From a checkpoint of a small image flow-matching model.
Model: 32-pixel images, arch dit, layers 8.
Data: trained on regions of photos with short descriptions (Visual Genome), 100.7 epochs.
Rows from block 2 of a small image flow-matching model, named by matrix and row number. Rows with one number belong to one neuron. Each number is 500 + 50 x the weight over its row's rms, rounded and kept within 0 to 999. All counts start at 0. Numbers have three digits each.
After each neuron's rows are labels from the 100 images, of 14976 (inputs lightly noised), where the neuron reaches its highest value: "colour at peak" is the nearest of a few named colours to the mean colour under the peak. Only what is clearly more common there than usual is listed. The data: regions of photos with short descriptions (Visual Genome). In brackets: how many of the 100.
# fc1: MLP up (model.blocks.2.mlp.fc1.weight, 576x192), inputs 0-191
# fc2: MLP down (model.blocks.2.mlp.fc2.weight, 192x576, transposed), outputs 0-191

fc1.447:464482504523522443518499549458467491425517426467448578527549438564491486491533468552511618483534469500395496450533492482517464542598437481475505454392539431547518459437464475521515443475520384502375604505493492569533502466539600502629580516518483591513484483440485560481446493463578575503544500492519494501496494511479461436487589442531512557523576417509464450578418567531508445470513397509506517482562593419590391453493563559461489417534502511485508559450479585563500346524484512455463538536546514479527545518420539449502620496456408481462500508549527512499506474479496534513
fc2.447:492499494506517426524569498522477457466488446505508560514449495451396452456554491450528391515533518431437545499574491384523513518502464497489552384520454429525523513464473537510551452484431511464456602473494463443509451555514451500424435518454528611428481517453506511522429529433526490474429530474456521516535580437533488470539518380446481564550480521528478481567567360562558471495578590501506545598579396490473390498518431422496600540463496519508486569441509459445415330479514460591567450511488503483475485532525408584520480496443454502503472453484519550469518522540452535495
colour at peak: cyan (39)

fc1.455:525541561597415545486499577507518585518528544469483575529556427469473503529587555517550561504511510580471528554464484533514529442525538501481497492595545556507548495491486534513507471451499547533509487568631479506484533496520551536547594479537446519477459490517540562457455466627598498420515482532504515500512437568510486513441552430509567573495554525406609414539511489473490419445502534646502494529555418500615486517503471518492499495474498528452531498496576425547517416653478425556523521437518453544493383524428450447493478544608546595395471506543508503501528474489541542414
fc2.455:524526502514441518508569467480421403544477531527441605430433471596485493396451535550540415470575429438492470516436521486518457496549437512532528519473446529526457467503464546523526464511498431501495439450607566451501557472456487540509518456466439551485516496560520536513433550519567510415468547527552528518500426448485477551459522437483613595507472599441444517504500543478453453454584505612449502550483556537440573530584473496515534484491488405375497484457517622495498434497484450491508524441489576420598573471464521557533517476514532572573490483561358568509474499537611438487
colour at peak: brown (65)

fc1.568:544506543466474496441578480521543508471434508433633516614392525534476479436486418539476516456552456499476491410539531523517479440586468545566458497566536497580516592483485444504460503409517533554498466417403520478496449425495490492465488470557598485625490477480472517465524508612540458490595485484558548483465523548418418596517455537603484512456548541510442464421378448463520435475406470517468455531479462439423411553511548509497482471515551501553501546531474553504484407442440451535566509472550443560451465475483476470541467474493482459542550466573443351466526500502450525480
fc2.568:488512409527544526478505557508520518545502515479508461453587521469507507589575432476515534388441526525450497483524542629442462508485610402488566495446494540406461512533554504506530506558465499516593430431423585507519514573540485499529498550515568510569513491508481480501556502484571494408467506509498510499540567542463432599470503593562477612473474478537572512545483516489389470455432448549581480477421504390445497511467604430418603526374488529471470559483493438526608521501554495517388502454605485464523566525543493576565448520537537518562512574515519532463515471550511453506
colour at peak: cyan (38)

fc1.556:551470632637498548486418502550530509526619504474449423478392496482554492534509486495524413484479521492492437544495491571498462517478503514512525534532452601454588452437494520558513397542486533392540558439528511530482513515553496417565592504492543429516575532541466566535501527584509443584487416500511509530489436547584536557508450553475390505507500540542486505534529466444547532483461515478533472492505542534460394540507389479484537533497543540494496593497572568492477490509539479501492528541569360510447454472515510374490515517360514453507458555502466474574542516445365478539
fc2.556:477511539529536492521610557513476437480540576545446470553592504530498505537478497589479556478635498638572550436491508500514452518424498503511682493480450339509492578550460516531476440510486622463473502530477438420501553520488528468499432491501533514500557497490500501388392578555513498542408500517507518526460546454473468525481465393543423492431535487564491463407491544472576489470554393550458479564457448494482486505507481534507548495589412499533494486493505368453519482515460475508441553508449517523536597461464511552555551519439540538559447504537489464516538532421452523512
colour at peak: grey (62)

fc1.226:424499598567592445556473535542573501461476516544492539521448439481453480518569484539516566487451480440523498518456582575523515657403476538540456365593564488494502437460519462507456464478490583550472484516531510408526420556385549525516408556459461540554536523429472456499485495540505551501546449465526505557450547527576525625501527475490565488509463498469550457469502512526433551470539522521452582563417450471573538496513440383447452515462508486494613578467519470453535480450530435520499408501543488498453503516591575559480522472436368543526477468498598503501488511567492502457
fc2.226:439574541646468463510565442480539498475525444578475532531510515514459572540498575491506574463464513430480462496422486547442415396427594452446540496499510462532489563443532552494474467522355461507445473473470560542531409527549488515469489440440513575579583545555639442472482496504537484576511586449484456488560474440524571454527506541432446452468481491501482440412538517485492485477533465527516533491351540525487651477560553528489523450554499421533563558452501519496463434514503542467519388515431530465441527514484421527573555424532440460474504528447458467486575506519450491526
colour at peak: white (68); pink (29)

fc1.113:501467464465499584524532421483503477504488555549563418495545570440511507449446486531512602570470399490485535480583474413458506571500498538541535543480516432518571521463526490530484456427462535586382566503560522414442521491485554413576514529529405563460492502503441474472496532490440491585473505547547602466487478549487502475353574442564528426505581471374502516549557482500544527466519524535604512389544500509533401490491494540440477560465555502480489534596557456510537488443467519500534552596476520514409465491516524561441535523525560441564488566500473560484460592523545510635
fc2.113:459469420503496549512456523522516511448500568463579409601453506522439528529517502421501467468508574485474601504572497457571465437490478495544473535542496464523345576445455572557455441509483414531517446458565462538521509524471424448421485467467458490403533467489491459533505473528434514579456482519439574448500449488535509522497567422635516403551405485454493466518422592517564562442502493548595535392490483512471494470510522504626483429530442484440508560524509573494577433487528505455479512489542452466595502490489399516409508570515574443448519542548547442530451583504571501469
colour at peak: blue (36)

fc1.373:510460499532505522442478501645501506455519398404501578454456528475520502423496565507442418442480571505531506508465408484503560551497494575466450496402611486462513360563489490543489559577551499481532489420560524602545482495488497477492521499436562517501531535443421505508532426513479455455499425480567499494485581500489462538532450467536460496454494528462582492494410495522485606433443557513436538577548534522537579514479425526476409504536483545501561466496481447544572475528538486422574482459404432615413568477450537505405479444526529544612465501542520531501487398518407450490
fc2.373:428481446616588568498544476528503485449460505475464551519613524502529539593488522458534517537510441472508496548540543483437537511489528342489426521594415452602496525584544511525537493590467440477583497495570491441477531529454512497531449458440566598475550506529502501554587508539495499517533653498476490470499513482539495555508522457534492510450567419409441490507480520512518544561508437536419373595555439496428524482482466509453450536389472519487574422486503615531549526505507557449428434447463488505511403515563510467423410471521541525586567535465508500447531462463501456514
colour at peak: brown (64)

fc1.446:454473439421520485540504555569368556473469491557582442458465490570505521550492519464515528467513313517480417486532436430502482525505488544498519519499529592498481476456492493498475462505499503508453516456522560481490494513490474488522560508525589440602428467488477475456457459365480568477469553442504573549440607486587435559506462569459482493552474467499471497553482525477548592574503565467511561486443510485576491438514510539506519446486488534526480332456494511482395600419508619525469511465475449487516477570571553523547532420524511426573500472365601449499522542514479488555
fc2.446:540473432438582523423497427520562476531544451406507400505452515430440423483501502491540440552535719503438481650454491468496461467513542451549448449462438520501551522470488372493475469519526466482589513390529544525509487593486537491491494497528576424535417492461464486501510505436471499488484423466538537583506518521524446445517504574453413526561476521524547439567526525498466606478513479489519487450498504424508446489488514499574452491532446477452519464487515450464398563506502564434539531499507606573492521437484479488498467431537478398476523450506569512468520509423512461649
colour at peak: red (53)

fc1.145:512562513464512546535493511561454484490480505436455540475480506510494473502554547556570414642462452516369453445469419530495554557539496464492615398463500511492529552609516556463399508520524450505498555518539491407523561392482505580521446511592599478529422486421501489490499518489532480553544557441535507577544527422488454449508525521534554565532465485427493495509521472476475522530369509466434475474490511537551536429509587526566409428548523476484529545531529544469556486418516531451516541414441492462582600522552479472373521574394567483541458534517503483533450581549531446446
fc2.145:520623525534539453603531517498468585462530473518443546658505513549489442415511560520563519333480482507458496495497507512528526557534500476560523524518421523542467584405485522541544401437517523481542533521429564496500567543496509545511490556560497466489549496532487465573609496565548486540427493491508527520507509582530522468497474542526491577422564508486524519519422436502497524490407496399511547455475554607493355501487472530416457579547465487513546518555513484534571489482538416497546442522539417512447485555529538529429476430526499492573526434485483646510537592490517600489
colour at peak: brown (63)

fc1.422:435398412484536482475562547487510543491445557521441621512433478509510501457493456484614568445583580507475505455525601396474522598449569520565551471444505497499393565492515565510447437430483469550493542530551500539499560562557522486547492527480425469519431527446494436514533459493542514495608493562544506510436436484518507483469453443552516519553518496537479513518568499535604522527539477614569449511434563574495469464484495444422462504451455561559419573490564478507492494443425446449480511411493472487493469502486602419380536433420509530491415510528481559413547484468445482598
fc2.422:512420505605471432458525473521432513531524512549509486525463516456527469515480490487527544498461468567524585456463483532520515507541449463489545516505529528520615695526497508512535466449460476558600519482532493448498562519499505409489574509417429445499519505480494507506465517567517450528523532485524484503496537440463540549453474506432489550575541528505512547440499453525477469536415479458475578469592506503497413497489601578541493511390525372501373461511510498425568518535602538488470408575445560423518584599529403576526475442438568565500394488456529476536491415459389558511
colour at peak: pink (41)

fc1.17:444426418494486423550392505388523477505468485603445433399545523522474443530470418482491545524488539434483494499487439561497504515490423431500557465472377587548506593517504537470481483485456564488490503550580550470521535553497476500558496520458478475476443420495476472528368493503538498548489493497420575481452569586494567510530462527478479473489489418513553512593494539495473525482540525583495525436468489517508390502481608428490480542529466509431611476590495527427581522525531564508553496452599395542529505512523597512469443426496473478456528451460601554572445504474543602591
fc2.17:480529472605510481530536450443467525484511437428423479350492508497517616416512504555467447418493544492471550462439534608480537434569590418526473513452508451520504470486496525557534514518457515514407542518567482533483534486506539482475579452556452453472459503550451530478431508450544499442551426540513547565564513441435539674526495610447554504488551578450534514483439574475453521543611550550532546491464502547395446494473411448455527460483458455490529432492489504588531537490515522493521541457464615409487457499464441444499578492523555548551463548599513396463521484477541513501
colour at peak: grey (65)

fc1.465:515498497433511514471462459537587565506496489497499531485465494503513514467521363560433351523420501414518503526501514396514565526523459576515576390467534527460482462545502457501510577506611591624544422521558513512471486460507560424412514521407500544522453481542473504531544434550475491521470532465513499483505479563434436550573502488469568490482570481431579543462417542510513477493460526591480425470471561440557587576505556585511498504444485505533533482594462467553493477586419510436533453532420550443472542472484523471451523491570487457395510362518390432514493543538522524495
fc2.465:453497304423501479509538492498406443447504474493466519513490505552523556467503591520444525412518491488515587435502487592447425449494525521439525486610379489492625528469502525489538501484501512503515427472437508569465574525529504470476505359486554433516470470542566453508572522552446519590551505470478466519497490504534440650600536501497641541466532454529588532467447462494538517434624541502516543448472481581422499487501471470462530454589533493476499507494498525514538505520472593494563488468426560561531456389472492484486495524525455489530485494514518451416469464565488479411
colour at peak: red (31); pink (30)

fc1.514:483431491517490487470648508538508484510462568414490630508421477428526529507604442390508458520563524491532506441479534553490496541463492550528527562493441417493506519514505477503512539450524522624518469527584575404483540494477482382506482551488390549563475553419561498459535579536480492532386501507532495498534508502543512531482433461513491526511545488480515493433471540518602468480452460472394619587433533491459522494499474545488567499460474475526498506588568517481444507527482445535520531547534411447466487463504513587552434505561501529491485480547352366456472511508631422478
fc2.514:481408532473414437437480466535475524408490441504560533497511455554417513535493508558407547422478521558504514491424472457622467487455543462460494501421427513457507478439507478411505445484463518499482493521481533673482533469519514445530353559620521569502488485534592548458416540512528476574548451491564501450558455501476551517496530494535554554441489513622568586497462489536475503545472581498573521488509496585554441489455554503488507451632521399530508464497491440481550537506474477489611484492528601502573522436532423454483528516536536548513442501538605543460464495413516551486
colour at peak: grey (83)

fc1.500:445475454412517525506419425438546456481528528567535467462483581466546525499448608459536541443504462531398518506421441490467537552453431543491482448548562506458605561455516552490482497534445477539468601570478450487483497535542479515453561541499510506507474472475550521466480490484482577490559524498519487546499490426541499460424497477572527477498582447427523538530451443598526502433456516438467570460726415543446437434485470496507509504573526521428459476426489440567507483567461455533644480521395523394516465458494436559453393489533563483515480503511542484494505451533540430579
fc2.500:484479433432407465526545546512478497527478530571503520489461580521465377497522455485479574550494430537531519451484508474508485512473535474480502520475481495463448554395457480582468502546434539504487581521520480483500523402509522428425504474503466556513477569530535484517446478360554384476443440480433510621563342469462542466475588441545469524442474493529538527589581544449518502555532499412320437473479549526577511495493460471504531479475452573453522449469508497362505494513542501450525436471608465577544553487499519462541479467453553566497514421569498501503535446427439454548
colour at peak: blue (71)

fc1.290:522453516520570558436497366581531518517457488480581508491412540557633525401512457432507542473540448420470566497445494546533585561410514480495523514449468465492418493464521477523510502536462514494520460584535469573490472426395488574512581513540414478461456550537495550457585583470418550537472427465519465438497557545584455488511445557492449493484517435441465545566425505471500510517494415453483548508501547469489519521484512459536453482517515461531423532508509417554465609509441415544559529549409476493455628512423468519472398579516526432474495489527598488507414565418444470481
fc2.290:452523503482491491546444538512458514531504437494509446497592521462412488472501549585529559561554548578516539482454459584412560548401543482467475493547450413444526511448583461530406449471505515500530503553556568499492512535443579579470432519542492457439452481548562572497571512473432427562560499491458475427546577492621445506550523570480438508493454551458470389539607508456503579551516578493508488461477412456537493534484559572421494460413436527512496489435527571464465587487524430519479498440550574578487313462513533546531523533503488527540540543462433507550501552422493459480
colour at peak: white (33)

fc1.560:494529436491547493557498421442475515451453530508462475487485444500523559520524453440562405534463548475487478474595456538543491414519484475608532546440472479505533494446507527525441453420529406512393502504475514521492403464438436492502565475557576543678451512446500574370490454588475485461495505525500444556583516413448471453404508450489542519563515389534569462522597425490491530572534585409476448529382567526513513487480519500524517514453430438528528477415567581496464520490442547510548436522548584468417519446494516518460488458530600498494540486508490512564551561465547543497
fc2.560:477495511441453472445492512536523467503474548497421566523515481507605390444452576657444518463512489513513478558624514538478502553568526514506501575518484555519510470407528480548429417435507571472589569462478473535540407473415585528539495503464474563607528534481546483519481552515491466539400518564478447528427444566421428437365529479530549481590501545531551519494461533574506480515470425461489566499440482517558582411499485476455480640522527550470452492389520423447465500501507461539514485551460391553499540540520479498509473463476553472527487436409495441455569544504507471471
colour at peak: grey (71)

fc1.393:413511573552452507484534415568452431452518346401452492537451571623473467540473499550479413500559454477510423456496478523528498500536603542505512547576594523523525484495475463490504483504460434419484499428570521461516480473538503477525496384479469576440534474515488543492403474455550496446465498489491494585568543504467544554495506540461476552532420498496512471446507484470524475556533466374427509410619444493381491541510371561480526471486529477441406542495607510539476503486501523494538530581545574592510521529527497477405424563469486447498456565530507537610510486469430498483
fc2.393:459474549591455424477527467520576495376508423510455509526433536398429471512586482476501595441407534513545489538430445450420541473524426482437591521488485599437475553488508455421475571457433555551551526500549518476509560483532460462504488527536538451538482492509565571540443490546517457515603518496435512580517540474492480451474565488454502520494504484457477481531489539494551501494427474471467519457523423600473568485440521533551505529509457323546473479467507457401455501484467418458607477518434447444458487399523400482477513571490440476439534543452484453413528466479423633529
colour at peak: cyan (50); blue (29)

fc1.434:459525451470523464468509518524497523449522566496516477546470510475544480482462505452494497546459467498412523584350469469493535510575516433457500545526595530543522487463474472504605403513392582405521453448323436477528493499454550582442416535492464450492516499483465454575425511547506525609463495419488516464475482382564484475514451579522505505411467503439445523563470521443513443572536463414545525496503521575565505464507447436572519482395540547532447414534494510564516484555501607523513390429459533560522532518492533506603507497466503512492521406599460524525469509473543537577
fc2.434:465455575481483450480538477496508504417504561520554484514514480564448623500463530504482579489512441514386440519539510420491517526478500551548443394501419499506526467457573424484526499554459413377482594598476398477497512474510500644500497490496524493490536500501525410492478446577590464567526534492468480588480550564540499467448537526509448503443520445511489499499510438490519502530516541496481424423537477509434487517481474495509406534488503400480489463546488540446406514502344440495575430507539419421600466445508384430465508448480594472529542438371469468573528526501531485457
colour at peak: grey (91)

fc1.454:419553493481451370508523432495499524607521536503521445499542515582485562483437466520516494565535468545499518490523461468501578472517556452500543566559400526489518460508504436406428433461531485496399491497567536503488453522558586508480572496519557502508527522547487486443421485509530433497489452462505461442502517442529508474414519495491543498582513517483493353336495443514522409478567477520491462512470424467508420529487489487539547705505666520551476534480437457493476497431493487509473424409440558470490568449571454541450498476510473474515484451498535486448376521507417489475
fc2.454:508487473533556493554439520392451465550516487575557379491499602456520491485579494546575516502506527572487444527427489478557456527479533495542550606555513506528470484464567535467492412482523456513528559446492448442475649521472387490526567509525464534480526377537431585493542552510562517473547553378543458536482535552488496482492499443403503424539557516550559627448490507554441478493504500488521519465509503493603525392458487445511509600540606571502485480572497566455436484500465456495504511497487513479500619531518505473428619505483473486490500511486570484412352513487511482528
colour at peak: black (35)

fc1.275:459591488546447546505487521479510503529505634476462484487529436403484497584411466463535563454515494523513505439527468461512390458514438483501526418493476471522580398563495459488526527431590559570544571550461472435451450554513490542477443506473641542538516560494528496535491507472542505530572488459563430449449490489468520483475485537482514499427477528450443472529493493475391541449455557406536347567544564469476475524513446466472546457438542614514501475550515562562397459518557492540559539491416478525430515518467508539566575440414415523486382533415529511460463454538415486569
fc2.275:520487459561556447452498497470573502355518577393436633417400547551433541586480486547519548469422516455456543511448480507466493444468475451512679460475579513506506490455519413565548549466480465505536565439497521454474528436571530522464559466547474470503466483473477506430508569530564527527563475476424452520536431510555553533529390590522427452537560457497508477487481455480537597532485522483466625463515500520503475508394474540497478450429391473486471448601513555442479497506507536466527472514538471364542467480494448514502498476416489522472491496461510494521449525500382525438
colour at peak: brown (66)

fc1.369:537519529517545472550471591428455512504490450532477440503481582544638561528469441463551550548529528492486504569486462478496637467454502475393472572483456469510514505498570526457485508442346439543469506427520520485567488477469495500499479503578501537565481516560505465498525459508376454431495467539593502435545524471425416477409460504509457454464425491490467440485428471478483617561505455491518495497532519535483485636494532482512409406520496517405483520482460609524573581498414502514515502517500533542539425449460407439515395446446484443479455485503438498447477452645438508493
fc2.369:532530519529481488532510757416523526448495495522488469448571600533431395488504567509460577529488488532521455513620486505509498530564505509541508468402462414482500490482310484515491539547436519578501580470447517518520501491513600498511541469434484458429504582470617490525540498448559534471463445540382346496464506406510452505476461463539476476497562512519458417503545547348447519524471511535528473528522487576527480528468487529588490497517476569442478529485514442482501476504504489489485529491502470547494512506518553538549524488510519492497547482498486511573406456429528552478
colour at peak: blue (33); cyan (30)

fc1.79:487500555671460481553515569476504491486501534509553464544568472419472508408478532551501482471506475550496467505528471426509442500457587545449490500551577535548432485442488442568559498502447531525620489440513507524608419532572467534515497551495559407636481531548533576583480527461498447441527542537534522612399481522467511499557438554467524457433518475482380475501551552558541534476503550596466471466559661492469530490501526492516433484552496557516451444534579453477492452496458508496472496455560478536485498423498503555493513509440453473560497468432489419601546588466374491485
fc2.79:413463462614553470423508490517564492516509521479525488556476494508451488575511448569445545522487551492560563524413466437494482619496439510541484547474437511468539490446466384548458553538395553631643549413527542405524450539538479520455471534473463431489517504472537668566467472501471558407511482531516522557541390520506530489494504579438442477517442448508559501581490481519480537516513507619462512515543427515528429480493369552389509441493514472481511409526512488498464476496479529547607483516479502459492515532413493499469499521441464517474468502509585523456525542405467491572
colour at peak: red (58)

fc1.238:420622504530531512611455435515556578492506424597469427501510604435457527454528457437511528463496486414461505518473491456479455506533479487477479492544486530557383529497511544553569445488459552540446461502511442610432536518453542438489443583445429468479478536519484532485511565406432543531510513461466500545522452512440647508447542507505527474515497476490433431534556581522514420501477445512520475487456500518516527489504466510490474558499522498509552556509486480496470488416509559497394528493586468467500617503448310429435529477446542370432466491405488522527462600420534510536
fc2.238:511555488530453569415433519502514527506508400416494518464436638554519410505551527491566477503485528564453546442445470582603508475565495481443463528489551505555486526554480530570496448515500419539512419492498583362500508487543533447503542422563424472477572408510485437486505529427448520486464499395489513529515492513501596484520515513507498451532529487465488435492395491529496455497464434518570497555489512464399596506419573434486473405439437451558548494505496517490479500513460497454590470554463426507438359531535608531495493394551476505555420526560489539514573547479590541452
colour at peak: pink (27)

fc1.495:482508509442448592528488496441484496487485506470492398460416493452423440434596521493489440528523491511446377405494438402512543551550510546545444515415445527413545378474500579523581391462486501585478435480471554467556537594572505430464522552519407531462506495493420469529495428435504548533468540509507422448527435490529482500485580526529546504482494546548459557476481487510532523538508474438494392584433410515500425512504537451595543553478431489528507487414473510443496481527582483478443438476455497557429513478599524556427442492494534460374449459496588526520470594521523479516
fc2.495:520532648538482573492428406509532469423483391548464472565532504479424533495537512477513414538464533461497587405427504569451463417524504498418417560509463517453472562461492605554529476476553479419406489492359515548502545514489513523439472517426492454497477516508541526469528497475508522425574566509555475537535489475446550504520487543519531484572464448496479448504524514478538406405505473474484516505518687475458613516455572496533499484565533536556461615506510490512412434486432530483525557492566532470572486515536539469464561519546616527534466502568505456465523412541470548567
colour at peak: cyan (29)

fc1.114:475453585530489450539564434480532440564468540470550482468464498496519488494408528604500549537436481531439536513531527468433529453449550550590453534427424524491454502581509397469439582541502508531471451480401447565507465532575564497470507569553492426581505470495620465468500602532456549542468488473463469519510421548463480518494433535494571534482397551407563500539559607494500501466462570407538450531516540422462458472507486523531579443543458515445520490542541512453424514489598518454558421434481482473582549458531415537462385486520470432484419454542425465545489467408417446492
fc2.114:511455531471494455426417503439494573466514475555488545390491410520501536508646488385523517494521512412488451514544473535546553438421574419390520559585522599503510497452579521460449423503628543480543522509512487445501470487374476562535455516382465419522499477531425420494455475480491415521588504468571458453496568514598490518543447381478571521484425479573545478417460502541464533517443557491523485495530458401558487478470546519436478485544506490458559496562478460474492521509531488521435527472458528561499458469476443486504535561474484456493469416468570563393578534469500504511
colour at peak: white (28)

fc1.99:446476523569449517458433541627489459519507403544497430431489496435628482384507578443499466457467508589499495421487475491522498449499419489557553483597599540510459472428532452561588482557536418490603448492466493520491534437439480515542441464558455344456492515493437495546442494524524461471477586546408491508522546443527534498532465483558549427489540530591453468434502497484483541495489512477521519486474488540485493466496439565510481498458470542519463470468450528537652474591445533612549525436513512454515501413562480472520423540601576519432484549515477498542527436584519556449
fc2.99:407512468550626526505530415522429586418491485480528523427413484553499504515570570458410531510495511466453504449464506633520585401466582485378487512379525654476527462495509553559442542501599478500498456453443559591538478485475488469598395505420545496495546504441471472493434494527496498570572448486480497536463532433452531611510481457436488438518537522503554477506532508518533460447454567514506514519470540628535546508463481502472480520552469504370460472445489493502492476497498600555474399481535566502435429446462534530453545550513483473556445563556509467490476517535484507495
colour at peak: brown (64)

fc1.85:508540605536498447353523505541512543419474456556539422537459535486478486529508494431523365517535481499634463545475568529494496493459462523496532413540546488412514545491497459387470508493608577425538425436524498449561460413524461518519532489371490453542547511455487476609453433518541509448430456492491613437542407487506489461423553483523522495629498488451496454480403556520461452520496532560515524467476460421489442513478459510501555495527457441543493417481450479465574468461551488529577424462610508509502599478523492491488435531542434418438499511492568527446451516545495495457
fc2.85:443508594490555417533549569469380404458518536393484532523566490495454503518540562554423566464555508571458450504497504563531449487521528483560529600566476449445522409544531550362473556432499487517494531510564468467490524468428483622497458552505420508505496459436541504532499599451438510450599519511486477413516639468563571531537495452465516501510525540512572463494457563509541544529504472490508481417532514414487527477498555552444522405493586492412516424498521559547558550503460546478510396507456536497547536526466510494450448394527472498552468530541435444547492364498495430489
colour at peak: blue (25)

fc1.289:585457410496453433559469498650474536463467592503438448511549494511512531438422470421531510454484537565464520532512554452493472522483549491548557471423445502510526583454528519337513441561430399492488515501443448532506536544478454451526485442579456534570516476528561564508484456497607501474506490481478473426517546474496623551515470463567428556520517540466426540549421427469481534546506478518546468378553440481519497470507508366512484567532462490562492487461510568516478507481497507532367516524460457458513420467447353536511452497564594438515527517477535512434475518536515587453
fc2.289:489480521467522533447571586506529492557495595493454436469550459433516429566548538565517399521478515546482500454458493529504494531458470435518541481505483514507466366445485513411455517537472512565510515500585502458498564485523603519504468555454472566533502491492485614562437556439577505510510477504525524565518522517551572429496511532454452528569533509553471498518563496504472478523454480549526501460523514458566544499459541645557562538386508432584487551531502359500510500517499531541598638473572466502442461570483582497364532483577604524508639415513520572568521496502560505527
colour at peak: grey (64)

fc1.202:587504424524582469510448532464452469522465462535482589494554495530560501470532500503451590494557456478566487493442503507497491482572518496543467456525553447570493503503510516549495444402486618429596457584564457415450526470450513551536494487517483595548466523388495516467568415541533482495614441512525455528402508476471526442467498428565595517477559497558472464542473538543602493412458484463473571500475548528481538542503470396573467486483407462509490497501511586500594486527501548525484359575493426470442528503609457425509579529593575574402474494580523546506484431519522516510
fc2.202:536483509585436528511461481485533483480462395489516594566496519451442539507466441471565540429460484555431444530517518526514573519425575430450676502544506442506406649487474558516460398489452488416554409512419555470482533525589540518508509455444512526548531495491596488458498504464486502463428590483571508396442509504507599574445552495517407529517482493534495492504527486485517486528431574493522392540425464522557521493501536482421613523422466501587517446504485505503506467483464507460521582542534558528593474427463438508584486600508524468556561541508557501492453467520534546554
colour at peak: pink (32)

fc1.489:446497435445476627528581607479460335466514537495599554495481461519525523529502497435514586427493544569456480516561437519464498531427469432456476540532437482494559496454495520574474480483583362458457475452502482511512408562465612464522522504519531541411517552558451531458523497428480388505526521601537438499485450481465569474402555482555453518520478510547613490447421466528506463527409527449469485468554490543561554560514497461515500448548526458498560536486513529408344509573445510464492446502417472417502505490544492553446450418504560497523507511528563476519527519524444450523
fc2.489:456499481570535445565502395508535565502511532517451600464546598496507480406454530483478534526472471446495526454577511544533546557396421439552423489486533564506470563423541445586545433551504601564527475485507450488479522394525474497478424480521452523496459408505550475449472568407409544478449466569548475503520426634481570509485506403580436593495550494506491435540540481572525480589507382530527543524528512579439572568435519552579522522513526518514459563450488471455497530517434548503471519504442458444471522451530585448542551511469527530527611504418420555481483473449535496459
colour at peak: cyan (26)

fc1.204:491518574451460458476540511429550446478500554508530442558477477484490485453464506376505476430467448522459505475341515503507460523450534614538473546501486547513512468568515494542532423510521530469569551443491539550502457650535500443556489406568465519531466522543421484559511491413473532498378576478473410447588563508470563528557479552594556431530535483457474445526448431404564571551462475472487567460508483492472526479500429505443465486422498469509541495474510509461460512588436439452509618537422509527479473549540615518465560508489515567537421394441480441491544497423481526592
fc2.204:462578464495596463424439467540553578442498519461552508479454506453559542550539556495538518605441542415440484557533457542526482521506426412484524461475567614525470515549481417601458467556496485371591573453497462501505465503541503455429558546520438459579501508506445435440520326496553464554492439446525526489461481468494515587560440525547472435468487455436473519487579524516547589450528509536472460524481448506508451488505469404567515497425515425587484480506488505525451534494580493433441499525572467468496511487438481485515547437446500607509499460374547458542491552409484506597
colour at peak: red (64)

fc1.247:549449561531463491604502476530567495385470587477422520490563505536460468486498484536606602506541478484508542469460434466489594335427563591533439609476497493519559438506487446459554466498548533482484488531510568468472469540548500453440450553567482463509434468532597399531465466515513494400538486553534552517479493523371477507443545436446497427432387426443455565424561424497554472475514517513599486471570485468573511468491528522452457538469489466542441409522514497526493485530507492527497432565436539515572474460550431556452568542539471438500442476534596525488501537490528422531
fc2.247:529472512567509522462486469445476489626479475445581525560477446446585561579505444489590510634484502536486454510542559428431533529551443507373495476518473430536492528505443534433526556549532541429486446565490489528492491462463476517458425546423396460541493500503512504463409595519405517350492515525510510535480450384473543483532476541527497562527513574410566438489491478510552491472457476524575550470561514567564491463502425500626531416558510480581562478547505493386470507503502514537483504485537519459516519532478483512497478365537509440434513458518420463542518609441408476517
colour at peak: black (55)